A small image classifier, trained from scratch: depths [2, 3, 3].
Rows from block 4 of a small image classifier, named by matrix and row number. Rows with one number belong to one neuron. Each number is 128 + 32 x the weight over its row's rms, rounded and kept within 0 to 255. All counts start at 0. Numbers have three digits each.
After each neuron's rows are labels from the 100 images, of 14848, where the neuron reaches its highest value: "strongest on" is what is common among them. Only what is clearly more common there than usual is listed. The data: retinal OCT scans (Kermany 2017).
# fc1: MLP up (model.blocks.4.mlp.fc1.weight, 384x128), inputs 0-127
# fc2: MLP down (model.blocks.4.mlp.fc2.weight, 128x384, transposed), outputs 0-127

fc1.163:102124129120154222075121131149113159141122048130136115136169133181129069081152076119113129136137154226137117115062123120152102140122093117138112126175122088113114035154061087137114141118128156119107116127177083139070133109101133144155092127152136126110051100120122158193173107171053093127121126088113126118140126120129085056136151134129126106147145134120082145159116176120128116073124
fc2.163:140140157124064179122149165145125121093119149139130094098090125140169106168136141061123139190158183126138138147117161145165127146128136137128143118116076113125101153117172082009090117138115166144136096117126087244162100124089142129032116076141145113109114109104103152162103154171099130107114127195122151149145108148132155089151134108112117127091166137125042111178120160081121111139112
strongest on: finding: choroidal neovascularization; finding: diabetic macular edema

fc1.89:092148111129106131135138157128187119097093126151136153089099117153045108145153140130143119165109102206142123151082093195109123136071199103099083139101167056112089129109089086058131107148075121149126133116105139147138106131147143172166103122105154121106115106138143135160195147123169091121110116099112147138151158122175130153051099150092053193089083124164138118174161137152132087149184
fc2.89:155127154078068137137135130124127159151123104138130089129136121101161113156126115151142086097135101113143096147091110111134114147101185137145109161154120097121164099120133120000132126109124133146081145162115111247122128138086166165089172110129146143126145091120072189208151168154142120114132128131167148152135114097126137099095139104157127129126110132147000151168124134114120132098115
strongest on: finding: normal

fc1.59:102127163120159100126110152143214128108136137146142150155065132102159132171116132184107191122148125109064124120165105136056150125045107151105118158153097091186113125153152067132121061173142177106140115141194065133135091118150148131116126136127168137196139142111137048141103090089095146113097076152080097105119095215107149149132111180113144128101139139127078135147151122124167135142125
fc2.59:101162094145149148141178156136143176122103146101149098113167103114167121075142107108173127097155146103160132092129113129104181139134114163122071110140164184183114109113122085127136115125140104118129135136112125251128111148047154134151124164117086200119085157130108044187129082090121143209074133138141102114150072154183119082130139114187108149093095106171115110117107134129102105100137
strongest on: finding: drusen

fc1.228:172097080142151073155144138093176132151102052130123152092046078156105097125118137142136139088137167181161139135062171113129119163071126126144125123111164092120097165120168121112124104159137138144146119077104117122120169155137097140129104151093164109124114181143096159131133129129160160141130138137170175034169163176119133114049112188233114092144139160163105125138149125163146124070123
fc2.228:122130171109092119125123134091112155175097132085143107172152151115116134108106155121116124137139144105118153141133110080150124170151156135132080076163124108091150135112148127075101126099168107159115114136098148255155152147158100124224113126137096097108097159096123144117091139090129129144102134104153069139110129159126094141156098106184140140135185165101015129104150187118107141136128
strongest on: finding: choroidal neovascularization

fc1.158:098120113113204078094087146166140130158135120085185159071118119136145123114065088184116135054099141124190164119135121136065102119081081124143137083070149123190115148176151184135079113081077121046054168071134180125117111170127131138141078132158137124133155113153140100154116088096095146090155125124106124112092100119109160118154120136154099132146117153123156137110131154136166190129155
fc2.158:144134181147102151142152182118116143112082133139152100137070133170098175106146122122073132142174171096163163117093100109134148165145117107099107082229137152134087137095141045054102108136148117175133139164084121160125133130097108156125108115134122180137078155064135207124147104110108126115091120072139084101132137194128128085147118118158108173086123111128066152151200171122113108167143
strongest on: finding: diabetic macular edema; finding: drusen

fc1.210:134149108064124106129097093138107087141140046125153110097134137145136111106153065135144098043130207107112167100101151090074086187136088074134159097080105110112147132126147154079107064076096119117100176148135171110106092130158095107154119108173135095062107142083092110115117086109110162180113087126099071165094131094144123136146114129163142121144115162120157094119134176167081072101109
fc2.210:145105152094081110130119172152112175100116087134176182175095127156124140105177136106091085080145147102156126092121113097163146173184143116116073150132171095075155117107164050193120062081171111094127159110079125140089129127128130135254154177115135126087108154119115073109145101121142117157096175150120080155158105148125100113093120126129162156125154149156198133111107096119096127141133
strongest on: finding: diabetic macular edema

fc1.48:152160110112188162068098090112073157136180125105150167095132150076121136106083082174108148110138167163150118166102093156131108113127156131058161106111122137152164131158097140103114122149093116084103124116099163163085155201125081155155104077094148097124128116060119131160055176066083095120190106085140109178129105161122145104183123110121078135100091179091150141118102146156177165126145
fc2.48:131152193138137122149085129076184121176117140124130167157111131125116151115121137092080098104113094126147105104150087156142074088095167137159100146155158135113100093104100102107098158101115082172113161166103116158094218164115173133194103068080132139161112139113182140126178129118168115138151121055145105091096156152105132119154071093211119131142110119112069093123178151185176094168155
strongest on: finding: diabetic macular edema

fc1.248:119141109151139069109073101138192139123130101110146173141105081152164111097075079183145127154104163159142242086147138090083161080096123152089114175049139094131116114152117065128155101069094136152104110100156103117102129158158169148093139103244115177147135114128143102133159101091118110091138121126117140125134202127159158150117150164111108098143119115136146114137130090145096102136159
fc2.248:136141097155154115143135094157103083131110172129140113074113113131109149115080137142143114163119122157119144112167107144113136078091106119117175128171109161154061154149121154057151128170104123138158137134169120127161142102087075078114157132112141134167116128117172255169093127112114127136145125066139145083111136145112116110155144144109108129148077125121043100108164099142149073122164
strongest on: finding: drusen

fc1.100:147093085061111111151143052096145043109193112171144147107063096139156107138121130139151177126115133095128128188116111184067087127112147066069163113151145086122140105092109147122164116104075151105128132124071099117124167105155134147107124099096183076146056164117131116166153121148127178121087173145134111094145162080120157130108161167164090133122107107146136198121108156177118155100150
fc2.100:127160132163119117110163048108107083161091163116126093089157136070127136131077160137097165186126129104088213161155154116109138124147097096111158102159079141134091172150152097137098144155108116172156093109151149209200113123164082094179109100159134106137108125113154122097095127081121134124125113095103153088126122162124101154168120136136125109164156154119010112093193188118117099119108
strongest on: finding: drusen

fc1.135:097116065083126146087143109120134093127158028122133127122113125153128114106181133144094164115123134128129098112119080150143076157024138100100129089146119102131161110125109131133147114091057130065114123161095088119132140132134111143114140033124246110129037155112067131144153106140103151111118164106187139153138170117129147125106134089171082134122122089157155157127137111144126165097140
fc2.135:124130096121123172082120124150092126119147185122107098085098108123124122135128147103111149196118160147106179135096179128068116104173057129119171096142069133176116160154147087086107093173084158119198081100191116177195096092141070086109126112135169100098067128153094134158116142140141104119110121157108153131181134152101088117160091137101171100126141186125048161122142191119112108108130
strongest on: finding: drusen

fc1.261:100117142044135061121100136142129055130129132174152168190078149111165119066129136128117169152075120104139139198067074163084147182130109108091139141179116132132107121140120171139141132104129137068101081159142135102134146139149139134107171099068174072193157115152136111173158122097141147093133137158159137112110192158098161126096097189079100107160122165085111141113144145126181124086140
fc2.261:127170134162137049164197095118113115143067073144153066157159168145124139109100133149132156124150137095144175134163133110150176172126138093109119123136129137101121145139153144165164143146178081138098138150100145114186127105205079159172176184130099105142139136108146052071068130040088163077054118119161087104096103139125089118134163157120101133138147095128118175133152117101139139152104
strongest on: finding: drusen

fc1.243:151147089113154099143119184132177055141133128127153177159045130106092089137113139151138155090171103121162129184074075128066077143104190064128063169106159137099091095084133103110145069104110146179115142151111119143147166150122149123119141104111144119176155146116122148195162176088175145118088109178170138109107131118108163107158131206091129123153106168147130190147117165145127133102112
fc2.243:130130167147079088142160088108110107116099079177144089156152167134143112134089131164145187124136122109182139178143146094179157186148143098124124094112093083097118149119162140044165133106206125119097128128084182218147094104161107129094146156172145156141172136083106153140057133103105136116099121144131106138120096120152120150112170120132126139134152124114000141172113127088108144106115
strongest on: finding: choroidal neovascularization

fc1.136:133184136137137096128153166156186116133078115123133182140145111097131132166155110128132067135061162138125119090164148157170097145119144131147155159035139110207137142151128186108080098142152066113148098107245167104144078160102134135136110135131153121101185080114143095090112119134153101142125057152091144124165124176130195111092142122160136101137117086075147139125158142109161141087148
fc2.136:140127119153114163086158117138100115106138140161111083088102133132139144145128143105078129144096135121127152159111160100118123135155101063110168113184103134124120168144155114255092123137134165131162094132161112010136073117120094137200124162109150130120071136137121054049131143139123119090116132123124154108175129152102152128116157117107153137120102123114245134079155137086130132116142
strongest on: finding: drusen

fc1.211:089149124049147177138171141139151126132127105095124183124093141134137103147140111099140151097083099109093068136109110139112071141141124128168090059125157042141127156127127207114123125165130111129093180127148175121118100126108190150140105158073122093108092118101160144116108143127149084118104083156146093137146132143163219083093114196092104162099088189104134113137171162136200134106082
fc2.211:165130104140154128144126102118098109137127196124146101090113137121123170092078136148094123156125146135074115093130090112124146079069114130167194163165077169166058122194153150209130109180091145172147150123163103079120128088102099141228117114092130111137115078125162110105144110118096095127152117112141133094116165125087114133174068164108109117165096110141196123063104139131165088139177
strongest on: finding: drusen

fc1.166:143174147132097106160129083141135070117110159119141119055097106140114104178111086129174100037140190154126103096145066156171067102105178087137086108057099085109128128112184157086115053067115115160087169132130151101106095112156127119122063135157145109139122109111125108113122101152100151149098130149117184068124119104155129102167133182179129175125147152122135107135113181166084116114140
fc2.166:122128149103109135132152108139101171139105071114160136181079128146120125121170145098113090094118124096149149115112136071144125180179163112083088132188138088089154143118169120237125092089158118087100137129110113081099135122136112148255153178098109116086104158138114081087135132093140145147104153124106074144131093149143114149090152127138141174138167141146237145116144112119110141125116
strongest on: finding: diabetic macular edema

fc1.195:117134064106145142163087093175187137107149086144170192203070224130113108135191138124109111134164147197115109093141120137091090174111128160127116157156137113194134122134139103116076064085138144163172045140118122121115144166113127144115118150111146088074160102126141114119177168095139155090103132155153134160187104161118200172115142112120138155094120168155113112121093121104127110100139
fc2.195:112106158155146126146116141134093131127129127130129108145157139135136100113103131083149142131125155175129126112127118123103134162128120148137091104123104109176123116113136130234151121152132113105136100117129129218135152134051100118255147133097113126145121119119098000146081136144113136155133129135149104144124143129164104120159127129116124125134143124129177148128120111128162117100121
strongest on: finding: diabetic macular edema

fc1.2:153154077058149088119098121127121084143102023133133113094142145155161088095158098137119110057149232133152178106111163088064103203136078093128151091097131123125131138140133142085103059079110123105107160163124172120127105146151130107142153106138141075078120149089095122127104096124108149158139071101115074169110152122140124161122116129178145102134103148110144107133162188176094109136111
fc2.2:164097167088066132146075181125119175118118096127182180174081126160123129102183140107085077071135148114146119091104117091166130174172149125133076143118167096076159102116166063183107067083170125119116170124061116147076149139128138138229148160112145130082108141109115073120173104142141121159132172149126077151142117136108121101099110124132146155141152145150191120117110094133108136174135
strongest on: finding: diabetic macular edema

fc1.244:113155097084181188116170132167135070072117113131109102123109072117092088131127116141167170140149189098123180089124126130107031104094149153183115125127102130194090139113069108138073140102167066149116059166132095099095137189136129179182127115114136099170135130056124119150119164134098124127148105152150144104073154094095134059117149110115151122107134150104128113102139188142155145135155
fc2.244:117121174201105156129137122089169082054122126156131120133102104164090108200103124136147164152101124127181114160141170143125114105122132090074141083090112122092120155104145112105116160116153127112122095124096161135075104179128156139073069109146150138136151164072143132090134104126124185076149094165061167133113145154153202223123196110136111130126129107095135083206149096087149125133106
strongest on: finding: choroidal neovascularization

fc1.366:121121095140155172104140121086160152165105056129166148069108080128062158102163147141134068127115112097180123138136135152158107126127180151136131141110253115110125154113118141131105131147164090144123194095122144149082081101112119122200093141136122154087150123073105206096112141157153118117095179149115119130122054100217121140090114082126115083150117138122112134125182095109121137158141
fc2.366:166159119144130113156163167106117134133101159093197139140175144116146138098119079158124070106169119078152129066149110130131195079097111117094122172143127175102132148142124089182162129163161093178122189139089100072117128115126144137196122132127090130135084136073189176072172056093086167117101126118129117102105148143068120119140113168181094146119109111175167086092113120115154085178158
strongest on: finding: normal

fc1.255:158126101117171163071144128088178136187079055129104143121101116104103123119122110114120139120142138228115129151082160094117136153117128127100194156101137093117120183085126092115164097217122104127146099133142118179107139113135075152142113092106118123132121189119067114142122167122177088123120143098130102068137189150131099118067130172215094071126176122139135114141114124169161145088084
fc2.255:140158181093094110127127129104123145133101103164129127125145122135147140152114150115132136157160122111142136141115109137139109168152158109136100087159156086086133122092151090000097127085139108147112127130106129255137124143077127120104130119125131156133123138123097210166091132150129120156124129123149109132126098144142130131106099099181131146143150143135002167168155179117112120106114
strongest on: finding: choroidal neovascularization

fc1.157:149172130157227154137127163123217122185107119122123146168159105100115131172119094198126095186126141185103208153159151131125130113102120070117082170048168124093100115110102111113145134114107134098155114171177167168093156169101171118133161107159118122113148152100118174134132116145206140141128115134156133124128094151161097130085082120079122121156168127130130080155159067144114146104083
fc2.157:145139112113078134144105120139086114129134112159130107120071168163154066120106145150158112109077125165114102154131134117135109123149142087131120122143088094114127123136128154101156122133125158118115126127125123163121158115000118114159157139113157141136132138112118255169101139169105138134127141115144119141123145126132155094124159156103120138137132116120134123119125056106175179142161
strongest on: finding: diabetic macular edema

fc1.292:087151143109187156038157155171156088175144108124150105112134144137168136068151067137121118093122147148128141167140134118147126111135104116091176104126112126062140160161125141125128096210156153154109142153169141140088116089168080119150122080076135141087095133104085125209101144135111118099077147106134078117128111082145087086174154211186097116133104128074103126148086155156191114156129
fc2.292:128135121129099148109139157153126135091134124143120141105084100133119155159167125093092142166154169131127129130096127130102119130144116150139134129135137137137115142107147068000109103119114140124150117120139128255116104116051132117054127106168136149104088142147107209194135123156142103137123137147108125149161128156135118107120127109123140142090125150142000119182125157107086092126120
strongest on: finding: choroidal neovascularization

fc1.331:082135160071099127145078097129128083173114109191198133075157168146161080114106125189085137117163148104088100132082134158167153157106095102064139104138211083094154131102114145119151106130094141097094201076130111131162133111170111164138095126162157106168069114106142125142148063090148164121108117101134081137126134151104135132125116184106116127168131130130114194161214111163095132143132
fc2.331:102156133156157083129145068126123057105151150173084105165137178130106103157125134171178166122100071142154139167198177153101110120087134090103169118080083076103099144130137207114191170128149137089104118115180144128142144112167131111152120122125138082174182104138167087104072147090146167088105110165087170151109132092130132203124159124115135097152140116094149163107067135104169126089110
strongest on: finding: choroidal neovascularization

fc1.148:104159133113164140101102104090136151089188141030131115160138131172128091128099127178130201131140168094194145103101128146088155108148130141059154097079119108156120145155106107118138136148089097108091101114113116129077109102154111149094119098161159055169093126149134096121175086073131120136179128097120083131096104155102153094162188141111102121140060133119128137119103227118131085144061
fc2.148:136161145126153120167127104063147090140110154105145134120167161083141130094078075121144107103154063108157122097170141183134143097075174130187116150134127134134087137121115129119130193148100086207087148167100112125144185146094177124133110073116111165162159098104176127151137124074113149130152117107160170073076144122131145106201118106178060096145092101124128057133153151170202149139135
strongest on: finding: diabetic macular edema

fc1.332:162153143145186160115134139136176139219150117132131153163147115196129095190151021193123075169112145214143164163166118177139132084119097087113125124090142131093100086114141114126194102145134129145151155146184136128101131140103179136160117127178152117111166139085171119116129155153165115102113111157156179136144124132152108120147120164097112121143116131060094111147149054117125077163114
fc2.332:143123109112082128130121115148096118185120139160107072125097134125143108132098192135162106131063132166084121165128101126139096126117151087124128129145100114126108104124109158072134130134085138137128106123155133198127152128000098129198170131078166168149109103114101247172119154158115105145136145117139126129133130141133165118111165108114123148151136106148118146142149065102175125130178
strongest on: finding: drusen

fc1.72:107152142136081136129141180148126086095123098082136099107065154213055160099142105160068149118102127090210105098107114148079110111100095151144134111152107136197129125113141125111176114086093106140078059123112156128088172198179060147131110122128113144131123164126084109143079150045103122111147141128136137152169142180121150143169152123129106093112058105089107116120152140096172130126124
fc2.72:062129118140181102101108114126184085123148166109089152118128166108159138125147150092120126123108103136154139125201175158128096103098134127145139140077124126133097102131101163079150166110101124109141086149153140052134179190046183124091105100112113090161135109158167234160133140125166136096132143085152144125129119110183129134164142111152148084115121122112192098202103076131180156093073
strongest on: finding: choroidal neovascularization

fc1.16:139129137098148130104131148201180125128094096107142118144076090148134121178106168156115154112067168041173096157103055102070112183099162162126125127139139140157112166155116124127142081156184090094151204138121124119129134107113073148147127141113183125188088150129062146154073075148084152142105108110174144122146103128158105121120143152177090102147117116147126115127210156118180111177137
fc2.16:133138101094131110080164139166107128123134153128123104094119134105175157119146140124080115166135155098114148122148146138142128133119096126150158130138099150129115149152147103146090095147119148134182124102167080255171119105137098102216144147068160078119100120150143067103137132115147099098088148129125124122160117142111081074118111118117156135136133170140011136072102135107120074123135
strongest on: finding: choroidal neovascularization; finding: drusen

fc1.112:142139216137125090090150173199198069128035133105134143142083097096151114157067161127114151095115159100127125146131108097120107132159103146121098127135122145157114188133140143139100068154186112103155183106164171146122129087114098116176066150111123114195132134070074093132080104163096149175110066126154135122138120122134122113175148178137152108156113144114112115129142167141186088175119
fc2.112:147099094112097183081107168150114133090147160107133114083093120111180100097159116116116084121124154117128101119091147143112123111154106131164158131115095153171115119151130061173102081129117199139172148106143128234120091115140136101169127154053189152112092103134098015165181112206161090173163139140136137114166133138128141081099143120096147096135099146144109091125077098126141118164146
strongest on: finding: drusen

fc1.203:119133134109144078103134105148146130150109037163135165124097152069144125151200118205120192111129132064092103115151113112162134183030164113119174163097117106096154118093132102123136117130126116101141098104155127162091125136171124152108145129143188141101133143117166086113172133148128132150086154081058133116089147119112175156166140130188129142146199166136124138113227103160113093136142
fc2.203:120120124139166123149139164136145120101152164118128162143124112140130114102123121129188139134126093130150126087163102112102139087102082147082149106135128127139089122120115158140185124129181109080152149134150134255087136157072122079246127134132157131153096139167153053152083088101122162172119112143095125082110145109136111192107112135190126105113142128127088129110091151164127061085131
strongest on: finding: choroidal neovascularization

fc1.319:107184050107126131092123172123215161144075108043124129080135149160128161079168117149121093127136161119135121088135112120117116202123133150145171118108195103156106131139107146119088091161170078101097177124156139150125072120115079111188152110142095127104118089127132167077101123124155059174147135135133138133097167130157103132145158116140125079125090123113143139125147134107133067160022
fc2.319:175133095128157121147158095143087122160093134118165065120134151122131179119095103181102107126144135117111134116100113110148173129095137092164176149105104180117161172182156130214113113170120122180113156115115100129144102072132098163222117140111146073114114088115107039048162127117080125038120124165129117131117117110070129106127148145097099155181128104171136165074135128104128161132163
strongest on: finding: normal

fc1.149:078097122119146102086130173158205138105117155082144131152086170118125200098105133174119171125137156062138175099088106109055151140091127142052169099125120082157064136151127109142166065088157116100123116141195096132112123135154142174087114084116170100203112101136102082151174071055144094114144113165117094097110126157109142143167123126153118122144064115104099143126139113129138110124112
fc2.149:110197128125152104167143166131158146160106108106156135139160132128162170099167097096110110097189122097173179084138133161112143137127151115107092148159192150129124157110132101071111135128118050137101152149103072167155209141170148146104136108065068142110108133113141140115114109052099174113087150087175085117095088146148091078159149149186090169132163097157050118148165120131139133171113
strongest on: finding: normal

fc1.150:180122077118097135121148139066154179093078128137137183121125168166116094074156192118109148101148171194168094128164100127127138175136146155105110101105156109128137117092068061128112064182139131101178108106095112129087111104124078135111051135109158044121117135122154129133115107108153123127161055115051164147141124127164132125102138162145128129108136154166142079096158148139204133166150
fc2.150:139126165119144145123112123112109139135113136130137109122131134111144105141116114106161135155132133133145085135115113133119117133147150137131099110139111129120161122111136116204110137117100133145139113100112133245128112146098137110255123130121122128139130130116106000125116134147127113125164116145120133154114151133125146143121110101149113122132137140116138130120121162156132119116138
strongest on: finding: drusen

fc1.269:101120098104143132118190169156134120103133144084154114120110156150117186142149089147156152141092151081152189119130139135091083167088119148191064095151128141183040068172097116128096156091150045081111089171188108095065099167133125128175101086129144114165174166116150114162126121099131128117162123173152106094098128118129118134097127128133103105085144131142103118128162198147179101073153
fc2.269:110174143163153133127137104120121087098106132172139096110176145104203103188109118152119129127101081095207178167150192153106108135147122038098137099122129107065136187103155145132093148133140124144129103114098114222136135152077149099173105128104149139141114128090159140056126108094118183086133139128090158113117098125128175155110216104152114132170150116114096116157135113075143160080086
strongest on: finding: diabetic macular edema

fc1.38:152175157131153202091126131140114150198103096120126159141155104186109117150127051145098108144122121217111128199132120104161119124126115068084086168172119097091128082135162115074165159149130090128111104122154126149120140147139163130135113065173126133134157159117144138177157142146101071126113168022142092112072151133178111092186149149102113081145109120153068139146090126102139101134115
fc2.38:139135144094118144100131095104130124160123115153135095113126121097137118152102155092084158131107126137119126158111149130126108119144151121158144159094105097091144132140143093000053141126121154153118113141123109195133136146096123122036144113154140102128116147112144255143127147153135109094133128152125165120126138137090144146126121119123127110148120159131000133142154144102127108149139
strongest on: finding: choroidal neovascularization

fc1.93:127125111104125095182109108092112127166099102195159146085185190094159081082125114165151125114134111132128108126132112138139165162069179072092095159123198100094170119086135108130109129154062162073109181054166099129126096091132110145100140136172174101152114133127128145110118095148139164166105114110136123136132156136132143190157147169162106097163176130128155176140206136179102068073105
fc2.93:114138166167174123153150100081146051102134175114115133176129173134082109143106127173187146162105094135146131129169133148094122088076137115087155079108074105112090150129128153095183176134172111114104128159145136119109131142169147125130042087163137125168150101116160095120086119081125211119129061147094157135087164110134174227136132132177103093134175112085123144137097163128166106102118
strongest on: finding: choroidal neovascularization

fc1.182:101132062128084104106142097144157148106117132123127123165070146138138116124115128136135128114055155177102124160085143145129107122127141174155109132134146166155104126144049162173177137119180067065076094142168103098157106098149140119116103134086172048128136174150189095119173119106168123172041131177125171103117151089108108135066087119125094193105117166150139079106133077139123095138155
fc2.182:105125138121143120126136131129117142167121117130120115126152105138104112108105125148125168163120154125100141117107104119111147136157141136119104117092169146146128126142149158195130137124120160151123103117142161008117118143072149128172098153135073118131135122135113000108107104104114145125146118131132111134142124128166126174138098124177132140131128108111255145148124140146096110091129
strongest on: finding: diabetic macular edema

fc1.115:165144126132147134152079152138150139138142151094130156098123105082147125174089178162163080134117142097113128138171090196117150120108178123125169155082143129157114167139180181088088082145144142112152145135125175109103083137113147132133087119147143059198162121147180087100165108115151143130163056136118189080147187189145111061170128115199110103150145172145118076129127207097116138144129
fc2.115:165106129151106154141131150131089144109121090148131121109071126132123112117131096121141133126118132141115120150108122088130139129146111123099109119210144139143124141092122156255164117129150161135130131139114150047112102119117103140255163141144098166119116161091132005097134144117104127100121131090104126117137135143139141123139157154098128151094104097121255102093163120131116126148150
strongest on: finding: drusen

fc1.106:107150118104146107108060113204203125154148148082153095197119180096134130151175078144113163143127135200064134100127098092091137110082183143084133141105091082165126115135112077137138063122102100136092106125119136140142142147134127149131049148095163118121129134152118065103169121055167118099094122178093123140129078139094175165159121122145135131111081170106091107115099109103162067127133
fc2.106:096114146113094100143156192162099131086136070141118136124148147150118136095138108094131154151170167124127166090149133126139163163126124160159093103176156129205075119111139116151155114129133116132125118165128134133170147136120111132186149146126112166148120127129114000172058149078123139127064138100192098106138112149198054061167098130132131131104118113124188157151137164125126105111099
strongest on: finding: normal

fc1.217:062096124134094097120109095143108062150112101142094132078150127141155116148132144118111156121070189156112108173114099152159144123113115118131137138170161120133090167127090184153146113085099105114096112074124098107185175176130142115120151148193177057060135153114158079166133135156130121176023106160117079126113120063112107142083077131105148146157143097181141138121147086177085145149139
fc2.217:107133111147144098132132080145121112171117128116127124140137112112119127106127135141139121119099098150104166124165145153146132138129131112154143158065126120126112138143132181241150134150104128130126138115144136000152164111164132110144120145107094120139138102138160041072120122101131141155144143133134101134128097127122116134158149119119120130153161112129255116085118095140129153116140
strongest on: finding: choroidal neovascularization

fc1.24:140110112131157131131133139187117104099128125140136133088051096187102117126101166140191119144139122064185142113089149163129048204157132156145175118154139099140147081135080127100091085091192142098173124115155113126113155177152156206121135059144173143174168077088091132155156121129082136117160116128116156132162192158129154116152147120187111147104121104147154178179131143159108159141159
fc2.24:110102131146136143146165143072187133163136128107093120178134156119129118120124116119130117091129106122144074144114097089124127142079175177133095123162126117152138076110084146055156174092162090148058136228106135167104150159053164205154129097199145146156158118138117184185146169122130144121103081086151126106119138093140147111143121126182125101061077100085085143182143149129124124140100
strongest on: finding: normal

fc1.190:138107074080068103114138058079141151128132141125129136098103144141149122126121139127105088066063144136081063135145107176130080113128147187180162121110149128176128240112135181155133119161135144124105159152157119087142037066146160111116159135115156112194108103113166097081117168149138105161097110183170130101125145112163148126171153120116137163107098167161174137094134138165133102143157
fc2.190:136092157134127147112128107107109143113127109145115122132090138121124097130130128154122145148129154139104119158094113083137137145167149147143125113148112108147135117134137121228136132079147174146110116130130178047125044106099148151229096128167110159112148106118086000143132136158120116134154104125090130170151145114180170145136106123140139140096130102112255126113109180161077138112115
strongest on: finding: normal

fc1.57:110174157085152155156099157197160115080123159143232116155174132137111158136181122118129085125128193137140104123124098141157139133092122104136079174118117101178111070216123109090107144082131057151145114145163129164116069177172082167180148131169186151117142112110178137132099066121066155116140097050106157096127121134129142082137146143087135110140123130140101153134149137122129140101131
fc2.57:118163123170124176115141140145152127135100160100114138096172096074179078129121164083152095151144136100157142137138153142121116130166103136116092085160137122132140152075119066152079120103102122114154107102123114255149118169030135090228113108133111158117093154117120145124124117136138152185120138121130159112136097167142129105142151095140140146137131140140088089116174158118104106127102
strongest on: finding: choroidal neovascularization

fc1.160:132153072077171130126114142128162126122138113148131209145133189110136094080198148163092132107136153122133146115133182113057134200145114115117186145123153104135119129197000150125129074125135128104106137119140144142132144123112136116137169089120163175130099138094110108120170140083180081116103118112122034214166141185149120119104131134109121115175131135136118136127149116135107105156143
fc2.160:132081135064086129117098145164117185130152107120152143171093149127121142125172147116082101087109129124135112127119136080181132186139145123119072131106157085086160132130179078136128054081169128094133142125099156188091153117094112140179127174098130100075126166127081117145135132125168081142109196142123055200162107127111099106089113105129189177126152184147146129140083085109075147141187
strongest on: finding: diabetic macular edema

fc1.10:116163121054145139067045144142174124084106113128187184115159134106130088101157172106101119156140198174171088138132106135130138182111116100110109170129133117113129048086104088122123069160150129096186120159135134178158057166151091158151068147144158085145113162118127129133102114092138132114145070118123183147179132109164135106112136206134140124090131163158102094108168147138158111128162
fc2.10:137143134115094143124122140135135120114122137114124109107114125095191101133131108091185099149127117123139112136151158118140102128124132138098119107132103122128142138108135122227144117112101140122148131115117102255140125150072146106255143123107129134128126114129116000136137138153132145144149147133124137139122134135135141128127145112139128115119147136115140084087100117131138127142119
strongest on: finding: diabetic macular edema

fc1.71:131113081125115140088111149134121171131105134123134157099112165116138147135175146142118153075111131199126092130150115117119109159098186195113129124123142159181139187100093133149144033144128092059150095235104132162108100144071125148100116114128158075116140131115142084120109148133075139176133053176097139150186111074149132169133127117115116155104100136141149085077083135070155109185152
fc2.71:118119145128120124116120153138121132147121116145120116121155124154138089098117115130117113135096164139116101128106114148115118119146136143141096124121134135145139109127126143240130128130120128139134121123133121130133138131130129127255120141111110141141139123118115000145133129140140126133125121111159113143144138130120139113132119126137143132126117119110203140112140107133137111121155
strongest on: finding: drusen

fc1.257:167148086129105081107085122080167185156089128138150185149094142059110089117122193143113097097137151126122090089156145136110134154096148174111074174050154122152115203092079120134093119104147165081145186154137126144150102112128169134105115128112136088153151110106120151123118110129209123102158106077053135095163125205160132090142140134141143118097109170149066144106143132144145168090181
fc2.257:137107154097123147129131140113098160130132113153146088141114146153162100119146096124132101138122135123157113139101129094095120127143147141129111084172093103107170121132170141193142132106157150110139145135119160233110078125069099106255148146130132134094066138145087054159097119145100121160127102173135113146132172095129132150091133122174129108123152142060169163102075165136130114100140
strongest on: finding: normal